Rows from block 7 of a small rotation predictor, named by matrix and row number. Rows with one number within an expert belong to one neuron, the router's apart. Each number is 500 + 40 x the weight over its row's rms, rounded and kept within 0 to 999. All counts start at 0. Numbers have three digits each.
Before each expert's rows are labels from the 100 images, of 14976, where the router gives the expert most weight on average: "place" is the part of the image that holds the peak. Only what is clearly more common there than usual is listed. The data: photos of plants and fungi (iNaturalist).
# router: router (model.blocks.7.mlp.router.weight, 8x256, trained with AdamW), inputs 0-127
# gate: expert gate (model.blocks.7.mlp.gate, 8x128x256), inputs 0-127
# up: expert up (model.blocks.7.mlp.up, 8x128x256), inputs 0-127
# down: expert down (model.blocks.7.mlp.down, 8x256x128, transposed), outputs 0-127

# expert 2
place: bottom centre
router.2:487483433495450457524528409527578512551444548520524466524530482467504477540529499461481528441461508484561477462512549489496484502530516522416448519481560547519456472470482532534462474468485445507476568569543563542523510510454522477503519480564495476542482441461474551506448481497527546434475568486558427524540505475506422463476472524475529477483505519487619504498477462446527505561534
gate.0:511494537524508427384525446551502488502435467490523522539496515495507500507508463493573503523383528495451540503450412554508456499521487447460466445502488436482520628456485465477437471493502434503461449490452558544478458556543515514494488486502511421519494480424565477487506444468537512512563540501571467466484519506533449528498468522511487497505472508455479490434470512521454480441521
up.0:516532469498507542597463553431506503476585526543469498479514495485536533477508530533467471471598475499547479499540521449486547508512482578559524560515547585495493371554510531501559532508467565502558507531542427441555510491474511483506494494486506566492501521590446515510489575528468507490451474526409525488517486490460545456496535451487525521469515488579512522544507461461538505560514
down.0:450543548479583526445447500501414512518499546502515536561511591494507488514418483509466479509523560463495428560491545504482499493592473545546541562493468525540565509484534499515497495508515593528553532499563526485473401492477450519510502525466562490477491509500598445561514514426562474562506464511578518503440504561449446486592523490482468477536554526519520474481560515440519468536611
gate.1:487497436533553537527521445506496562508534502463471476538567531547511462465503524433520580488503500448498556519524399478524522483546457505471474517434465528523493504455463517482469515457481488497509539548443512435491505504507518494513545452540608415431515532548546543427567492503568475552557532564548497494545511536496447509391541524553547484497484461453474474514486509534487563571468
up.1:515464440556566531543470480506516537492463496449496494542510524575494523498503488489509511478511508475506489473497401449501569516523497467494526505453391500500528539445455534514470545500552484522536528511489485504494497445526535550557487414518565385460514517561538553469562476466550529474585549555556493479575523537490483516452581446536561450508519491518440477496490494487459537558422
down.1:608533525441523446542529464505524472512524496558561454497550540522585530538468518533557445564486500454469513504481554550479533548545467531518510572484465574457536561449572511481534474462501484533538534398449505462479507496566512503508514490517525496516510561458547473498464468449422453474530477559540508434510476493526573432474565509434488521534408501500459479492405491575556551556524
gate.2:477469403502585539520515426570510492525442454464520508535455507555424471559508472536542473453509463439541472525518572501499494450541524509492485464460506486459548505586468505532497462550452546432511454495484512516511487543561465522520420497528526472542507476523431468525492497511482470462542542467473490490525533527507486476442542485472509444476486562448542479509443492471423523535466
up.2:506523586521407493465449484466508497447542526526486557453540525459503517435414501488471528493548490510544498446475437490534551540510493561563493486550539484478480517506509505530524502440537427565454562526500450502462468466497525506409546473544466481502435429501531476477503519505478572547514522536530469525452486453471497574559461555524474576521474472510512520505499543565548454441476
down.2:444484488460536489567500488539468562533511504598479550515525550522523504553591476426414464471508479556546456542532536546523481475576475542527539477461526481563461452480545476511487485511576520483560477486470474446472499528505506519557475436497495412481402490528485526512461544480503512483477518525473563532492482462480469528463508475502451549457479461497479462523452514459540460528553
gate.3:544493498516458501536565475517504509541526483494474427553517505479405480504512416501467499476492523551528496545508535467476518503537494487514505503424613449510495522515406509440454530512450610474484480450560488500456528535537504503522509439533459469514554497510444506494466530502513526518488483590450434490431489475536539482582511459554525528447529508426478496552476478557532531497527
up.3:525521508517442515529545470511491515559522494489476456546540513464486436477517396532491517481511476560511505530447534474502479475562478479495521488425578446515497507530405485449451540514472584495523476455578470513481507528522492496553532436540447469520554470513452473504468509499500520502483527577463434462449491500516540473564543459546486530475501507434479473586484471556540527522550
down.3:539500468459528500523459446465423517506505481470489487436485481466476467524500420492439570438476463475442525483533516541616480431524514538516506458520522507589532480481481546499592492508478527510507494537593507561433453556535520576547451455515566492495405535525505501538500448424478515555476458563504450551452482479499556544571554484530473446532428565575506529513485516416552503571518
gate.4:570554472466497451514479531486506581501526495503565538552484503393424467497405506480466585482509507477509502433483525496454453523444525476518420507484521423585443501481496550479469442440524495532543461531586426520512635473540505442501473444510480463510473508488486478546454545493603517539477606564458503559440479522552507523524420517513475561472480507528474482460504475476546562492520
up.4:414431505526495535465508464517485412546472502438442464432492502553573503451554467528550438520490525526495530506470473541566566468514457551463538493497535563441539538477468437533529533555485486469443513444438557467510382540497480564517533527512499553461522518485542493439572448485460507507515467461552493438573474483428451515492599505514517486559525488498504545565495534480478483554518
down.4:591512460571461534481451476459507542496542567535526444484491465520440478506527520510542503505496483451506514487473507474541490585487495448504537546510518470526542526518545431539496532505511471534491521438541559526554484529460528522520448447480510467533558506402554467440526466457506544540509510521523530454529546501527529416467462548483436436502467473506479488500472545506538445569506
gate.5:505531608499431546469460527504540577490599463475588475498530475528545481414487479524496489508427529477493428439491458393521490473527502545464398513473543519462566498517493491434518465518510473545530531446546522469508467505461526516546533468482466471569560534501538450524447449508525429572480557457442523530421483527527534507542504495482564510478499499513506528501536465362433527472482
up.5:528424453500578504460505525480435432544517602515465527473524447516419583550540489533511500524497417534482507514524493449443450485541492487485515509494470473493428513542517508499480466476574512524522513572473524543465522456493431460478450495480599470443417473425485532560506531487475538432488441508544472432604568467487444543533507501553514543528475523550538513533495501598525445490484
down.5:568433517545536485469540472554521448536470527511491436471493469514503473520556527519472517453514499527517465509507568479489415529403514541514465534494492505547492489511510461500477425514532534571476484509531469447451458544561504509517542520497470443484514579474450500494499490485517536496452553533440516505499531514544513528395476497470469446509530470386532438479524531539493494469466
gate.6:466520519527422478569533512520507442528517505491438596552474476542585477571526592468455528503488466445503514410487580565503453467536477494508512562474446509493475501491520513512512541498535561568502549478532539390561519453484534537517502439431489479458502472499540490475485472442414488527459526510473519440517597570477481437558465511491571508563481462515541523490516442490556547515471
up.6:532490469510575509497482438497476545443475495460584464456500529467406477490436395538553456476468552551500472530527435496532537520474509500487497476558577469486484485471461498490474466513490454419469487541504431586446469510538502441454471571585481505559543499560470510563464514531534531443520478499552501552484457408533527548529479501526460433502537532512451476503448541494493389439532
down.6:518490488492550549513473580500518515494487407507491491469466463444501555567478505506543481488438418524434533461501403500572477526459562495506511488457487519448487475448517466504522543516480537488522489533544465497426536419529530537515561449499577505564477502504485500505511518550511552552499450551556496489551491477608407522495533515510463524473532496515548496526525492500496479523512
gate.7:492518469517496444498473445456477566505567490427471516539510532492499442514550523530507461540479514516476495536495482545492537392526534504483489510531490508467473527476505514586466450481478428533504543551495515449500498501460433458472555523480515525483541487613601490534453480495464498460468498505557567492517502536489534511465515525511434478497535489551532466473444511493559458527552
up.7:457526480494455467545471475485543617567508496467500491475532549472535500523540498517431508494460503532496466518512494511414566442540447457556492445470523466481463506519447529550485477446458417532483470497535569466546536480406493494461510522486466516494494457565544494483491502494417526489495494527559486457493511519525575483457495496547427503538536468520525439519521504469534415516512
down.7:555513446521512464485505572507523481448466438491492470545542463421492539465541490546449527435480498555469502553458509514546459513561474553570441563488496446543526523480453498549487398547500482545546512431492483521483467477511528565510475512510500396461507506478465547511490422540453497505439512373521514524513448506533491579513488532433524474458553466491501494510512457534508509577552
gate.8:515523485545447525505515462493484554477493558474463570434557503493493516552457446559546526560502488496552540496511515477534498551471398507456435490528483432521504546509565535545458481444510436492527526445542527505515480481527413525517500580550495464526419516554528549569514531478385507495502497565517498496477526502516488462440435526525475506511410487368565447538364491567482503513521
up.8:482519453599454483449514514499514562536457530435540600437509549477455488551481443554570548533527514515537529510531524458577495448469405498470477483450529492523527502527490530579463487481509457477546454453608562512529518504527446498502557528526524475486378533517479492575500511542452557499495522495442530519488512526529446471516502522514444537518423446426493462534383448545502539487494
down.8:429488499468480478500478559452488409515470405458519557484407490489508495476530565494482439465496432503486529473488503504496442459418504463497435541493519495511522590568543513564539548492446545510524445442485511500531478467565458465555434580519516512503469487503491517554538485455481469492492454476479546484457495496528487503487472416502530530541580483448440505540509466506492447478527
gate.9:488523478472478501455433484513520464475435540503487497532462516480502579514418449466481498527519528515492450462582629537409402546560482534543458520448517474517582528499506552542508466506486507504503600489434486489542549531499512474518480565492579476536546448525557544498524516526515540519488477526452490534451459469462456558526533439400494525486441509576493493486502494510485479491563
up.9:461580474574483510475518558491558520560436492572468464426462531563532569495550548496556463474532513554528510513522543478523468458454507525419476484519467489568495443487515522474535513463476504452554527594586436519452521497552532515557506448502498416495480563487566493427543487512447523424505461505478560554514535450459513457522509473510502525478402545460460520546492488541506512523478
down.9:479560541496445522418505512486478506548460527488520514566458522523513500497491507467571567522450437575510519528539489497494451559476572483559476486489474443449471522533487494514532481493497525521522442448460483539581505509510550553522528532566458515513449475496457451523464493555438527489497545455486490492532470481429428510470509492397495544531439456455521482506450538496532551500500
gate.10:555511421529523533555498452412502526511502528527490510576520519467564520455535489583483505528517508528464522527539491494449493458479451574493446482466505521509513488517517510468475463488429528522473511522503503506477473503474470542533542486537479481553524391476423512492431577519484504461479491467463479461510461517489485508519395469557539575543470548467502470458459496496486425443489
up.10:543489418545517522561465417440470501557502531509514498550560527454532504448506505556515544521518520478440554522551505501455461451491499571485497519440502538537493516509527512500469457463467492517444508506521496496490470504454508488516529498538452472533475418505431551465401555485482543483512488467448469446506466536511492525503381448533548610554502525458529479461491484454472443465487
down.10:470432500587505554534418484546532517466520508583470467602397554503492491519463539510555514510440425487512498510500551518483499532482549543441517628546438524479469499509492500505554496511457498501417488586463533465500524465484459572506449460480526425485449540523485555514442532531468553504539528513512510487510473478466432547500505566443546499459544506514488528475569526494518525527520

# expert 1
place: middle left
router.1:542493511507437549521509468474463476407535478521505502428440506449547488491412510567575504455539574476489479515415462479552456456472459467501497469465544525410487483494584521463613487542504521484506483504468593560505488473494482492487431437499497475531521536468454485517446456495531552458488508457433493446537469512503559545563478472459508484486505491616470565513520531561534486464509
gate.0:583472573545533464456481502529472533480564467476525557441489473583500498436491523534410475518544472503423407448515528513516533492522502465502497466451455503442469536479516496488495422527512504512433559418514524514526501504498481461554587493481506496473432529489430499522535533493507487496434504508553549535515535530558480551477469549472482467463462495462530492509587504522482514432500
up.0:428546461490463524495539506438525523502424543554485495505540512476513491579524434529532570480433506525527557553485473485482459487472477463478522531530521499535517509549466525507396544508469511511513452566480467520490487526463554499456437495517519513492479496504586486524443464466452553500533459495467453513507472448487557544487534431516511527551514522524449521516420533464535466553497
down.0:413538504535457550518504517523540598482491531527515546545471504475443538479452507539399489499500461530557487507541554487549520476418569557493454522502508550495546458482526511493508427482504512481531452504459428491564465424531492503476480542487474468526510527494473482489501459494503461467457553500464526450455458501443513555494574485471477519493460491457471525563448492510528501486503
gate.1:472472517526510561506487469462553458457499552505453517505404522484547469533526446479563533419513464471554500493501496516548548520521453502543530483501475478492542519523567552508584428490497511488472477519476470494559524557517447520528580497556496549522594473540568529527484516534460535506484502479557509499555547523479506533593526445513521475480470536545535514486528437552491465465566
up.1:456472517513504504503479474490584435465481516573444460493395520494571496541538430485572539447487496450526500530494496544513538504493464536549538452497528479459530523527553558491586428505510475506474451490498449464552541535483504505529548545514530546523571436562574501496487498512454548550480525472530495502494537518460490570560526435532532466455481517557502488512535450560515470462573
down.1:477536495544557453449535448504443480473531514562473477588452504508471493507477503557498480534458515518580481530520493505518447488551453503440522501483542539443558448525529454485453412502523539441495443503510477558507458523500511574566520517480457441503399523526515557454547443474513486500456560545493451522514488490583473515515509486421519520475430500598451495451454465492481478487485
gate.2:538516510520483453563543523561581514403463515531501462399529501490516478478529411511463413510491515497491482530533434570458485545485526531505491522466470558553449543462480450454497469545610520472510556476648555498531492595485455495490495572447493462479460544458479535460490485472551585555482528519514518501508468484456485452486480535499566517458481458465498478475471512484498452487509
up.2:535502475528502520476486523509455536535525506542488477494475525558542474536466506500460482423493553496449507418538514566527423522485491528480415476624469473523466481533527536471505575536415538495499549428537511564525492513542465537510561494607550486525564515495520502487547431473522506497508505481503490480399512491577552526569534504473517496525464447491503582468508467451543545485481
down.2:525480519470471458525521555538481504525447511530549480524506482448518515504450424462537504585464459527500420543511408461580530508543504517444505547439578503548473485517450555541523421436510492530491570523371520469526482449439526460467482532421449456551557540469604443529436554528468494422539525526510536549495528570510508465510477510542476454466506432459518528453503437518480466482605
gate.3:517466484557473461514588493452479537464507554496477472512469525475536502575529499497517498510548482494440491419465453534438470504455414495583582456555478490468433527470530478462469547525448495500545414560468515526506549458436543501455470601493529502471461441561481545530480505543515481494519564509454495435449476493553448517516419473497502525578473511532498535511526512514531470481495
up.3:475531524433534553473401514557515474538487462510487522487527503528491459422490504503478502474469500511585516557552513439545532490562589513411438537430527501520543467509501534517531464480534493525445574441522451456513454522513468515542492404507485522539522533459551466474531480478483498512493425512546511558527546489413541497474577545527524448410551485495487459463466490498460545510515
down.3:441476539483581455462486529498549506537502484472453495529446480500522559526494504528544501513504539557449487570473474460449464528491486477530519513528507579441536539537505477476523427540531521420494568477395524486446526486511529548532534543498571551455453488539431524551457497519534497554429480534529440493573599484536461488514550522561423503486485558528601458460537474458516521501487
gate.4:511524504557527491560519473423482507420513480415512459489542496472475468449466531509453451436545420487437430549542511528504501431470543477495511511409451453461495508521482503474468530516491558485531516552523528461516550459538557528431487493492480503552565515556497537482543442476456471546549499451503498520472460507513565509570542507508531497507468558506460467487450515557441558499470
up.4:484403523463520523472489556512546481534531548588453494479515494544559493501537486518552572520467519474560556466465478453530457515502491495471475479636491510474492562432507499496535494433472448531524496477461493533485500483515454486519519512509531440488398468516544490511429496551527526560440469504468501460470550479459478526458446484498498589566512503461512476439572481498579581493512
down.4:481428510483551430493549469483491463510504468485526506494493513454498501494472466510451444478492547533539525489563510455552518488602424517498549456516473511473499551469528533522606501476451524585517517566421452534475557528487449471515417504413525490490584475520540530581529423554467481485495422482493475479478505522522527505533512509551500551573527571524496489546456470536439445516487
gate.5:544488490451528498496509536536536470585487450486504520493528561442535561464472486552572544473532600465494556471494497518478471479448515502503531533480464450483545561518447494434565466574483486480534472421516552503516513450490480406530530520487523578477519518565533521491453410547504530428474438554492480406501466570498511556554519493446530505526515511541398554548482485543462562503496
up.5:532518475441502522558481580529489475559479476509523521491518560440548525472465495563541540446509625515500530507502508542489524483473500491502554571514476456501515609532415491506558479549535513494497501471518538532548526448541486405497497539469540555483485523556523513484428412521488534438470467535479504461481510568522467530521492457421564524500464529545410535558479442493478558504558
down.5:509506467470494508531528482535553473517519432508515512467485487548483523470505555521545529563442440495458486494460557554563537489489440537447542493496473504503495471532542468494501365556519531474542521504483457554484468466483495485554499532500535458447586472502451492528440541491470503504524562539436565501521457563511533448439535420479525439553566516522515507555531462525507510508535
gate.6:487478478493517449526516442449511489480532564490535520549474486489494480567488536494526560471510626526566521446463437510584481472509530498484492488516562554473412514556542447523566516515578482522511413513495483499555483470453550555481489491555468457514552500503474455523561539494401498522520457512534553546499573511495535515475480628504546507498455549542524469483547456536483415507508
up.6:522478494449482424518520410429492486497524575505509526521467475476503489541470539494490562519505616498589514488445439562557486474488521502493469479546551558456426506567554451511569527518523496523513437520491522487573455462497506569437487515532520458569576514508512482545603552502378515502547491503554567535560564494526559568464471605527529532526486508572528436503555488517498487490477
down.6:504392516542440424532531552474509529480451560623505528482544540558470463406515460507519484543456514453428485501543461480535484529490515523437503496505521457445508489513531529500490537495456527496463514551518516434505462453511447453529572529558524540546498460524524497465501433491486424422405525520457500493486522542520484532520486518498413457495523488486525538489521480478529514561518
gate.7:497547457488457538577456477558520484489488458488500460491433516478539501519477481574517482485513491400468541551470537535569480509519504536543531499466509491471519535441479484477455495501578550531492445487589537529485529515550530513510419474521397482467540453471455495540503466460571498508472537520506461515556497477517462450477544581565479464474490567504443547442558558551511409521562
up.7:522476495458484477420482564441498510502489553490512528489506490564418504534508521414510474447528575547516489556496517485469552548541549481448491532548515546452425549512482524455507488479452470487539571538424477461521531510511469449533588568455547492528503488506562445484497490520411487550502474485569480498523496482496518588545541462475414487501532437515575488466494426474448558472566
down.7:509480474520553467526507537410488599530448526494503579485440481460521530504538462546573549493561452451503530532497506593551495498481491497451468563528499492421578496422539499529455499530494496487476529508510464488491465556462514488536471480470543523450482478464523402496429512492446531520523481401502515534486439421400504466499507449526464515534493492549491509555475524510459489540528
gate.8:493424497497523554495531508479449469470439474503541485454504495423501494507531480525554549461510510441475525442531498572474541460508535618535577491450549505486485596508471477548542488482438484518523554451496516442462506425514457485445531464501454513513549515483504472479504462545471530454549453488448446499482473455468473540596525497438587534513458555584527522443454453498517558473519
up.8:528576515497464437500460501518533511522564526497487508523484512595530510472476527478453464557481500556527503559456512448525475535510433380470409517554471502488530415486505548465445534506565528478482431561499470539527476575483548517549475528477545495480453503529488531526500549461495475531409541499534562503510528552548521445411478514549407461481522447433462475561546579499485454522480
down.8:527596510520446515529501535516544450462507474530489493489518503498513488564439528521484512524516532443421505478538447459513557468535529498514462516499461448554533565492527488483436470461510452567464487485495477488460552511550522516514488559521459493546477494548510548513506515500503532503527548463520459498476513494447441538446424521477547497462455499513467516510571530502486582468510
gate.9:476522494474428550561511452493468504483587605489537523499462449501540552476510523481478485506518531524546523586499477478516529407500514528537571469528468476515477532449424503468441498502483488539487496586456472464482434421484461458495522588490470521480515517540483463493532460475453496620538533486553427455483512518518542534560441531565531433528471502483534535527523516469550471573455
up.9:478508531462453544599494471484486546488594605515528523504492475514506579505509519504476517502541530527515518571516473463470520422517507534534561479494484459481458519451437523466452513533467480543504470597454456483480445431488441475487502566482469533475522510544487469490558455469452528596524530518561415458474516532516556541569433528560530441559495530478529530530515531473540452574450
down.9:552482523542484489498523487500561518521468497577456533514537516451510428541508475531541451534525481545531608505435429497491543503493557509484469537472513537609582530459452499444532455443436501433533511491516526468522576525507520480500527453508539443492519475443495466428479519532424549392494475542461514467521427501479570553513510518478545527473505456500473527435539415444521536497516
gate.10:471453505515496497485425533573620528533553520489537505475506502477486514502558500473472485571447445542588453504527439522558440456483478523436493487578517514466512480505513528507482498547481450505471537422451514555557449523529519448507559517472501559495500455420559492481527472514531395501487533507506568462452508462492500527572477545519538538487490563553474467501452528540472404491482
up.10:493506525490583517481484513596524538577620515455531468501554477528509488483484549523479501506484498498512492554501509502554457449508483546461441493540510508510466499475477520583501497587566435544564502497476515511540457534548516526564470496463515518527489576485555487528535462561456491517471482502510540485495555497516505531525458469596498478488575487449487472477481512486559390571457
down.10:457473509488479494500532485506522521498482488543527490477491547453521466443554513551487527573405475492463563517521508513502544536461507470490525618520425413572491536439491474481479582575562497582491560457448538461482515490517563509537553513445469558537531466496518525483513493467508442466473505436540535490523575566487494448500543491498507582481486458458487450461574460511511482475469

# expert 3
place: middle right
router.3:460486456506516529500444532533427523559517509582529557468466461474463523488538477496492467534484536467515463507442589451543521516522480523484493436469551542446531455485475462519502524515515388519578513510582514457493494462586530452447568537473555496443515493520580442508524526560540532494473498432517523531458542491463526492446550496472564552474447510528407455490521526499491458485472
gate.0:519453539541529467575489456489481461512528615481540501561517415461469525421540452537551522457513511501461504433422507518513501546495450512497496382499557505518466543474466523499513513562513488503465561575553475530468534428471544516480490563520595471523538490545535522519429429460490506437546616482571486589452521475503457488485560480482449494538564496501435511528436473477461488519522
up.0:539534427494533588477507474548512473467525433543517541460464488555524477559476543467418517525510486521520532537516532560452489492529490528540516518494416548422598481472494444506510475443486492483501485496426488465522453600533511445492487484491461473444482537513480503518523535531511469568508442507427499454546468471504527467542493464550484468503514560494595494482555538578520494459470
down.0:576488476468541520519521467493536566541483554517463501486473512443494461501521519568450528505483524491536510456493470515526480512461475483534458502541475405490429531459479451468443498477496429537518458475497486466498482557574487520518492474548456451491539493529485530462573527476471461579511518440502471526494559488489506474463519550474527512500465554473549447587465481502524556502452
gate.1:480505498555484557540438490516469489540582500523470530506454525546513498444519519581518496509444599511484443460447465437519449560470534496498503539476513500458520498469496447475496496551420476521454452435500511494473482458513497485454447554492512596503483584562479428546538534461464459508453435473523505482505537511458426572413526440487558452487455472496486475515562470446508507566529
up.1:499510503549481537522459473502462487518562501519490524545471506552499506446510542569506510527446598501486455450455471422498448556468542495502505522492517502483538506447481459498503504530417480490467478418532524502475492461500456467451447546505522580518475588552493433542511554450460459485446455455521491470508535467451442584429498422486577443483459497513513467515564478436511516536524
down.1:495500429484481436499546436494447452420470447498521554469439465518548558526525494483516483569566450484538484485478477511575477443497517501456539474472539479476492460503490479514496484469435396491453572470513428514473526557485522423510491525558461574546525535534557500515523501471462493510495514416505531523523560544493566533463510490576467515500513545483454567547499459542457457493524
gate.2:453516538515449482558554560460547522531500530460413456516532504466524502459462511500548591485490528544427470520444425470525517535538465463443438503556455572499502482472516517481491445498510501475524514549475458507448471484576474458572477467497534501534523567470515520449462388508497492458529512514454472572459450568460447490484459488523444506482498514491501505519499549571534522504464
up.2:448527542532446460527583553498557550539517527443447451482515503466524469438467499503527593487494486547431440537433471478550542540528467473475472500550452565464478501480509532467476437522495524486506506541455475519433503475542469473540471445493506484520523557499525541478440424518507494464504494497469477559469489608472453468495482528511445512506526508460514501499510584544507505519488
down.2:511528548518462504537486553534480432547541520485575442516496439479474480422535457476559476500532600489491492464482461494538418474530463524455454500514517490510565578511495456461534501465536529458446546485466449474519484429516498514495512551481556501518537500513482493424542588502545516517499482503440494508575586563509508511530488465474564433482467468527506551514509505545491506566473
gate.3:443535487493518525587546549538488545504580518527505486449505430491527499479472541510512500508510487528464409518544449509485518521475530503473489483629523444478476548510444547520529492511533430491387487518539532497493477473527546463488490476509542544455506520478436541515433490493459477512489457517508530580533589506549559482543519505505476516501512529552415462457493447510535513561493
up.3:554464530530482523446505511508566491420379537539458511505512567510485529530556444529510482534476520509540626477488524524477480511542537507512574539426470546494472531438509482484514493502527533556582557495446463488491554554489471528510565507467496486556469469530564542535552496530564522473502547461479504502477506520448464491470492501474529537507453446477569498484465485506504483445486
down.3:484554448501493452557469421500575422455474536524470504517523533519509470537487478521535469493509492505513443531543501512518464552463444407510483505535450506482519502516489524581538533476507523592510424484476471446493476503490456453574518455527507505541547528470475494500505444572526507559502436411471562522432571535484527474548468459557530501521548482575534510582529503484502532465462
gate.4:474471486483505488469568529508479487494511493517584535539517480484541518475487489463487503501562503468528518488527546530513516481484524571485554453484559524493563550552464478493445510427500452464501470432511473622526442525581524469553489551513567486437530471544524505433516550466530486596553535529549536469514443503481525498511538521489467491449542519543443531495510518473436488537433
up.4:460492468499520509487522504558468397547453469548459519523502515539444563447511520502502523502557488447551549479499511541527560444481520500538525463465476519445478467540420515479491502445408456459476490518608465480539514514505503470490462524481472499481527486552471502496561511413573456593575552493584521483521520539448560568465483467517539487453511505523411539476491530470520419500453
down.4:498505500544515534441472556417487434529529524505518492468494446484467443520465439509417485540545592442443487470460411494498486530511491461470430533504517555474506498478460569524488508463478503527483492491480515502491466554530611501512498499480526476508537499507513485504456459489456430460444446477492477541516487495536459462486510492502507540581517529451529528494469451529428430511408
gate.5:499571509495490489525583526509444539533500534571550480512524483461508492540463571494472540514531512492505500470489480479529491476517540478474525445514536439405440525589569551561440504511544480460481491491524389515514464508542432557453584508431545502502517489546495503489442514444558525508519501564450509502489541523575445522483522474500495539525455548503456485473493541539493456592449
up.5:499528495464503540508530530494465531541508532589572507516483466471494471525448537490511529482537538544469512494456499483521470490520531487488578458539519428390437525557534593571466486494539476451496494471487439473531487520558424568479566531449529482510526502508477491468460524468546493517535483553396489540464559552579452548462531461495515509569479520483476485468516534533477430579451
down.5:547545528518447539455522447438503490527433556505520535558473549533483509468443481508497522517462541472583472502540475530520510522476499543514532466531528502436469552550458510455490413557545461572464546526464468494511458459477570506486482406507405593513572561458523508575506539434404559509508464474494449503507487461428549496524470499528515491538502504443508476516525520502504461535475
gate.6:441555523488478553493495430520507531533579481535515485512499531551465517567530521549461514465452481416484525524454540508460478455474593416527513497489542551471490557480445493566434505519539485546574463424414477565505590504496391511504515535552443496443545464485436514548491506528520583481495476523520506558526573511453506498565463494512530571463458542482503476460532453506536562471541
up.6:561446468584545515510533608558501468481418511498519513474530432497472480484533429486557577495510514521504531565489441453496514526532480550512481493498486472502440511501497491495511507469526577474458530456503496382510439494559535545461506460544514505489422463477538514461484462493538459470475449444541486467476480472497562510486493541498429428516545556529492528501538586556443485527488
down.6:485541528531505459551498464506449537532497476514542484487400557430514457506549457505497541495525530529524540398527520425468435565484521505524470513514475527511467535576526502560563464476517472489478490536506486485546492474445517528524490445476456423470495548452479478520451515465511470473473488524480489411513503453503495483464492497496506475488481507394541505482556484529451549485419
gate.7:501464464555550442457520467522479516542478502454456498477482511471530511475509509437436481425518516566494503505497530539503515506477417480481482489538498514591527449520482463503475482507566544525543495469422611447531571500430520533487458458527482468456509471455492521526499456535568491524524531504497502403486531523464513585511444481509477418493517531509573508563481449564439506512522
up.7:506436449562501483473440478520476521550515471475438487448553455477504545460538602502526517487456489536497482512426418522484520514515462508528491490467482543508527400497484531528544515541488433472588517488490566413527496513495512505479450493485477522509490434540464463534416462442544492461484596501455508492541505558530529486534495476564482531504555464535554486460491498535484557517547
down.7:442511510499541516442535485465509478470520450486497534515524512462432533545440496489535485425493454475474441510505510538463430532523586478502522478509511537521481461493522466503517557499457538429497506620523467513473486486539459503512490503484545458464545470447537497490548454532522530548541450478508512476489566503501553516468551554549473549585433484541562475550564563469420489557564
gate.8:483472535528465458461465499477491519551473530530488491429511494515460531550471510465469467528516492545545539541483481457519458487544529498493475483562586513473475508462499439560518541503512463560477465502511491482518522480541435450490468554479465455431466515548479547488489506468493467440526470550493485490490515477411511496414469523532532452551489565527442499582569482451500524370567
up.8:513473520531442443461447484458485535535467513542474493428507492512460528563485520461452484536520496556556523523502493458535467509538500527478477497536568512520493514486513436555511537469522439560471453498486503483544536488524438476500488567499455453448495497568484530512512499463498469452530444538479500488484506505376497499448453548543532477584496584521437500578565490471495558403603
down.8:454462478526544569509476452482557571557471466468459587492531429548527509491452507505515432606551552461579452468522563553476540448473588511523412546525509446445571513473519473517515479478506455554431539524508512552521487525487498438497559478536520481518484565413523541528547465496474542454509504473478490538461561521469477511491511484487496539473460466582464516453443541508502493505396
gate.9:446530601533470481445445447514466460516550514535457477517557500477539504531425467533526474482426511500505490511457490471559532488511450502424512466556528496528482557540376567508456519531492487504513618485549474517476529473568424432444491466511489467531548533467489473501485461535468459491504476524536534505561525506456505477456518545481552610529521487519520520466510541492483530506531
up.9:553487407500498511555570597544553508461442491467488509442466495487483476527537499504490509490562520491503525480499546505458468539487525484575473526428456475440513459470607457438521514487480518496478381495467538487530496544465605575553511505490497565485448472512525506497467580477519493522468513482478444526478503512530497491558474502489446411488486456502497510535483484494536472456455
down.9:504550514466533545545547505524446524492494507483515471581580482450459456501421530482487532469458541514475558486466527449584530522554493529493476558525471527502480453477485513524442438486513471455408459476490513491476556516549497515494547520440494397434486497579528463500499467521432567470486505530557445456494563464508529453446498437446473485561499493443494522483441522536622442468469
gate.10:515504493529498613451541584449444439448517460538439449531549504571502539483475487502487528485488538467491503471546559497527483468564545487536492501506498449514509420537563462493461518531532469505483487502529489487517475484534469426487532437560431489506561444538583496539526496447545458526528519528546538455461546497552533405520557425568494547492573495481449565536488599532529369415455
up.10:457497484473469338479498446548594539546490531504528528475463505405532549529526543519536496485521494477501507541426550468499503543455503560466545495545460520498499561516513580489548482499459482479534547501484611543516567503481558553540507524452580498520445505576435554508526497498487522484482556544432472481497445511488479559499486565444505419485435528485493455410525458528494573538528
down.10:495448554464533457455489488557519526508451591463507426436443543534452587518477441460486435510464533532466442506457529458447456417472516516534581523459542554436507494573509531536510486517541495476510505490381453411474505531458499481499513558441570460466462530496456530557482537491425477490531512520440498492486469481456442456408514518569439496509488442481538498517464491525519520465477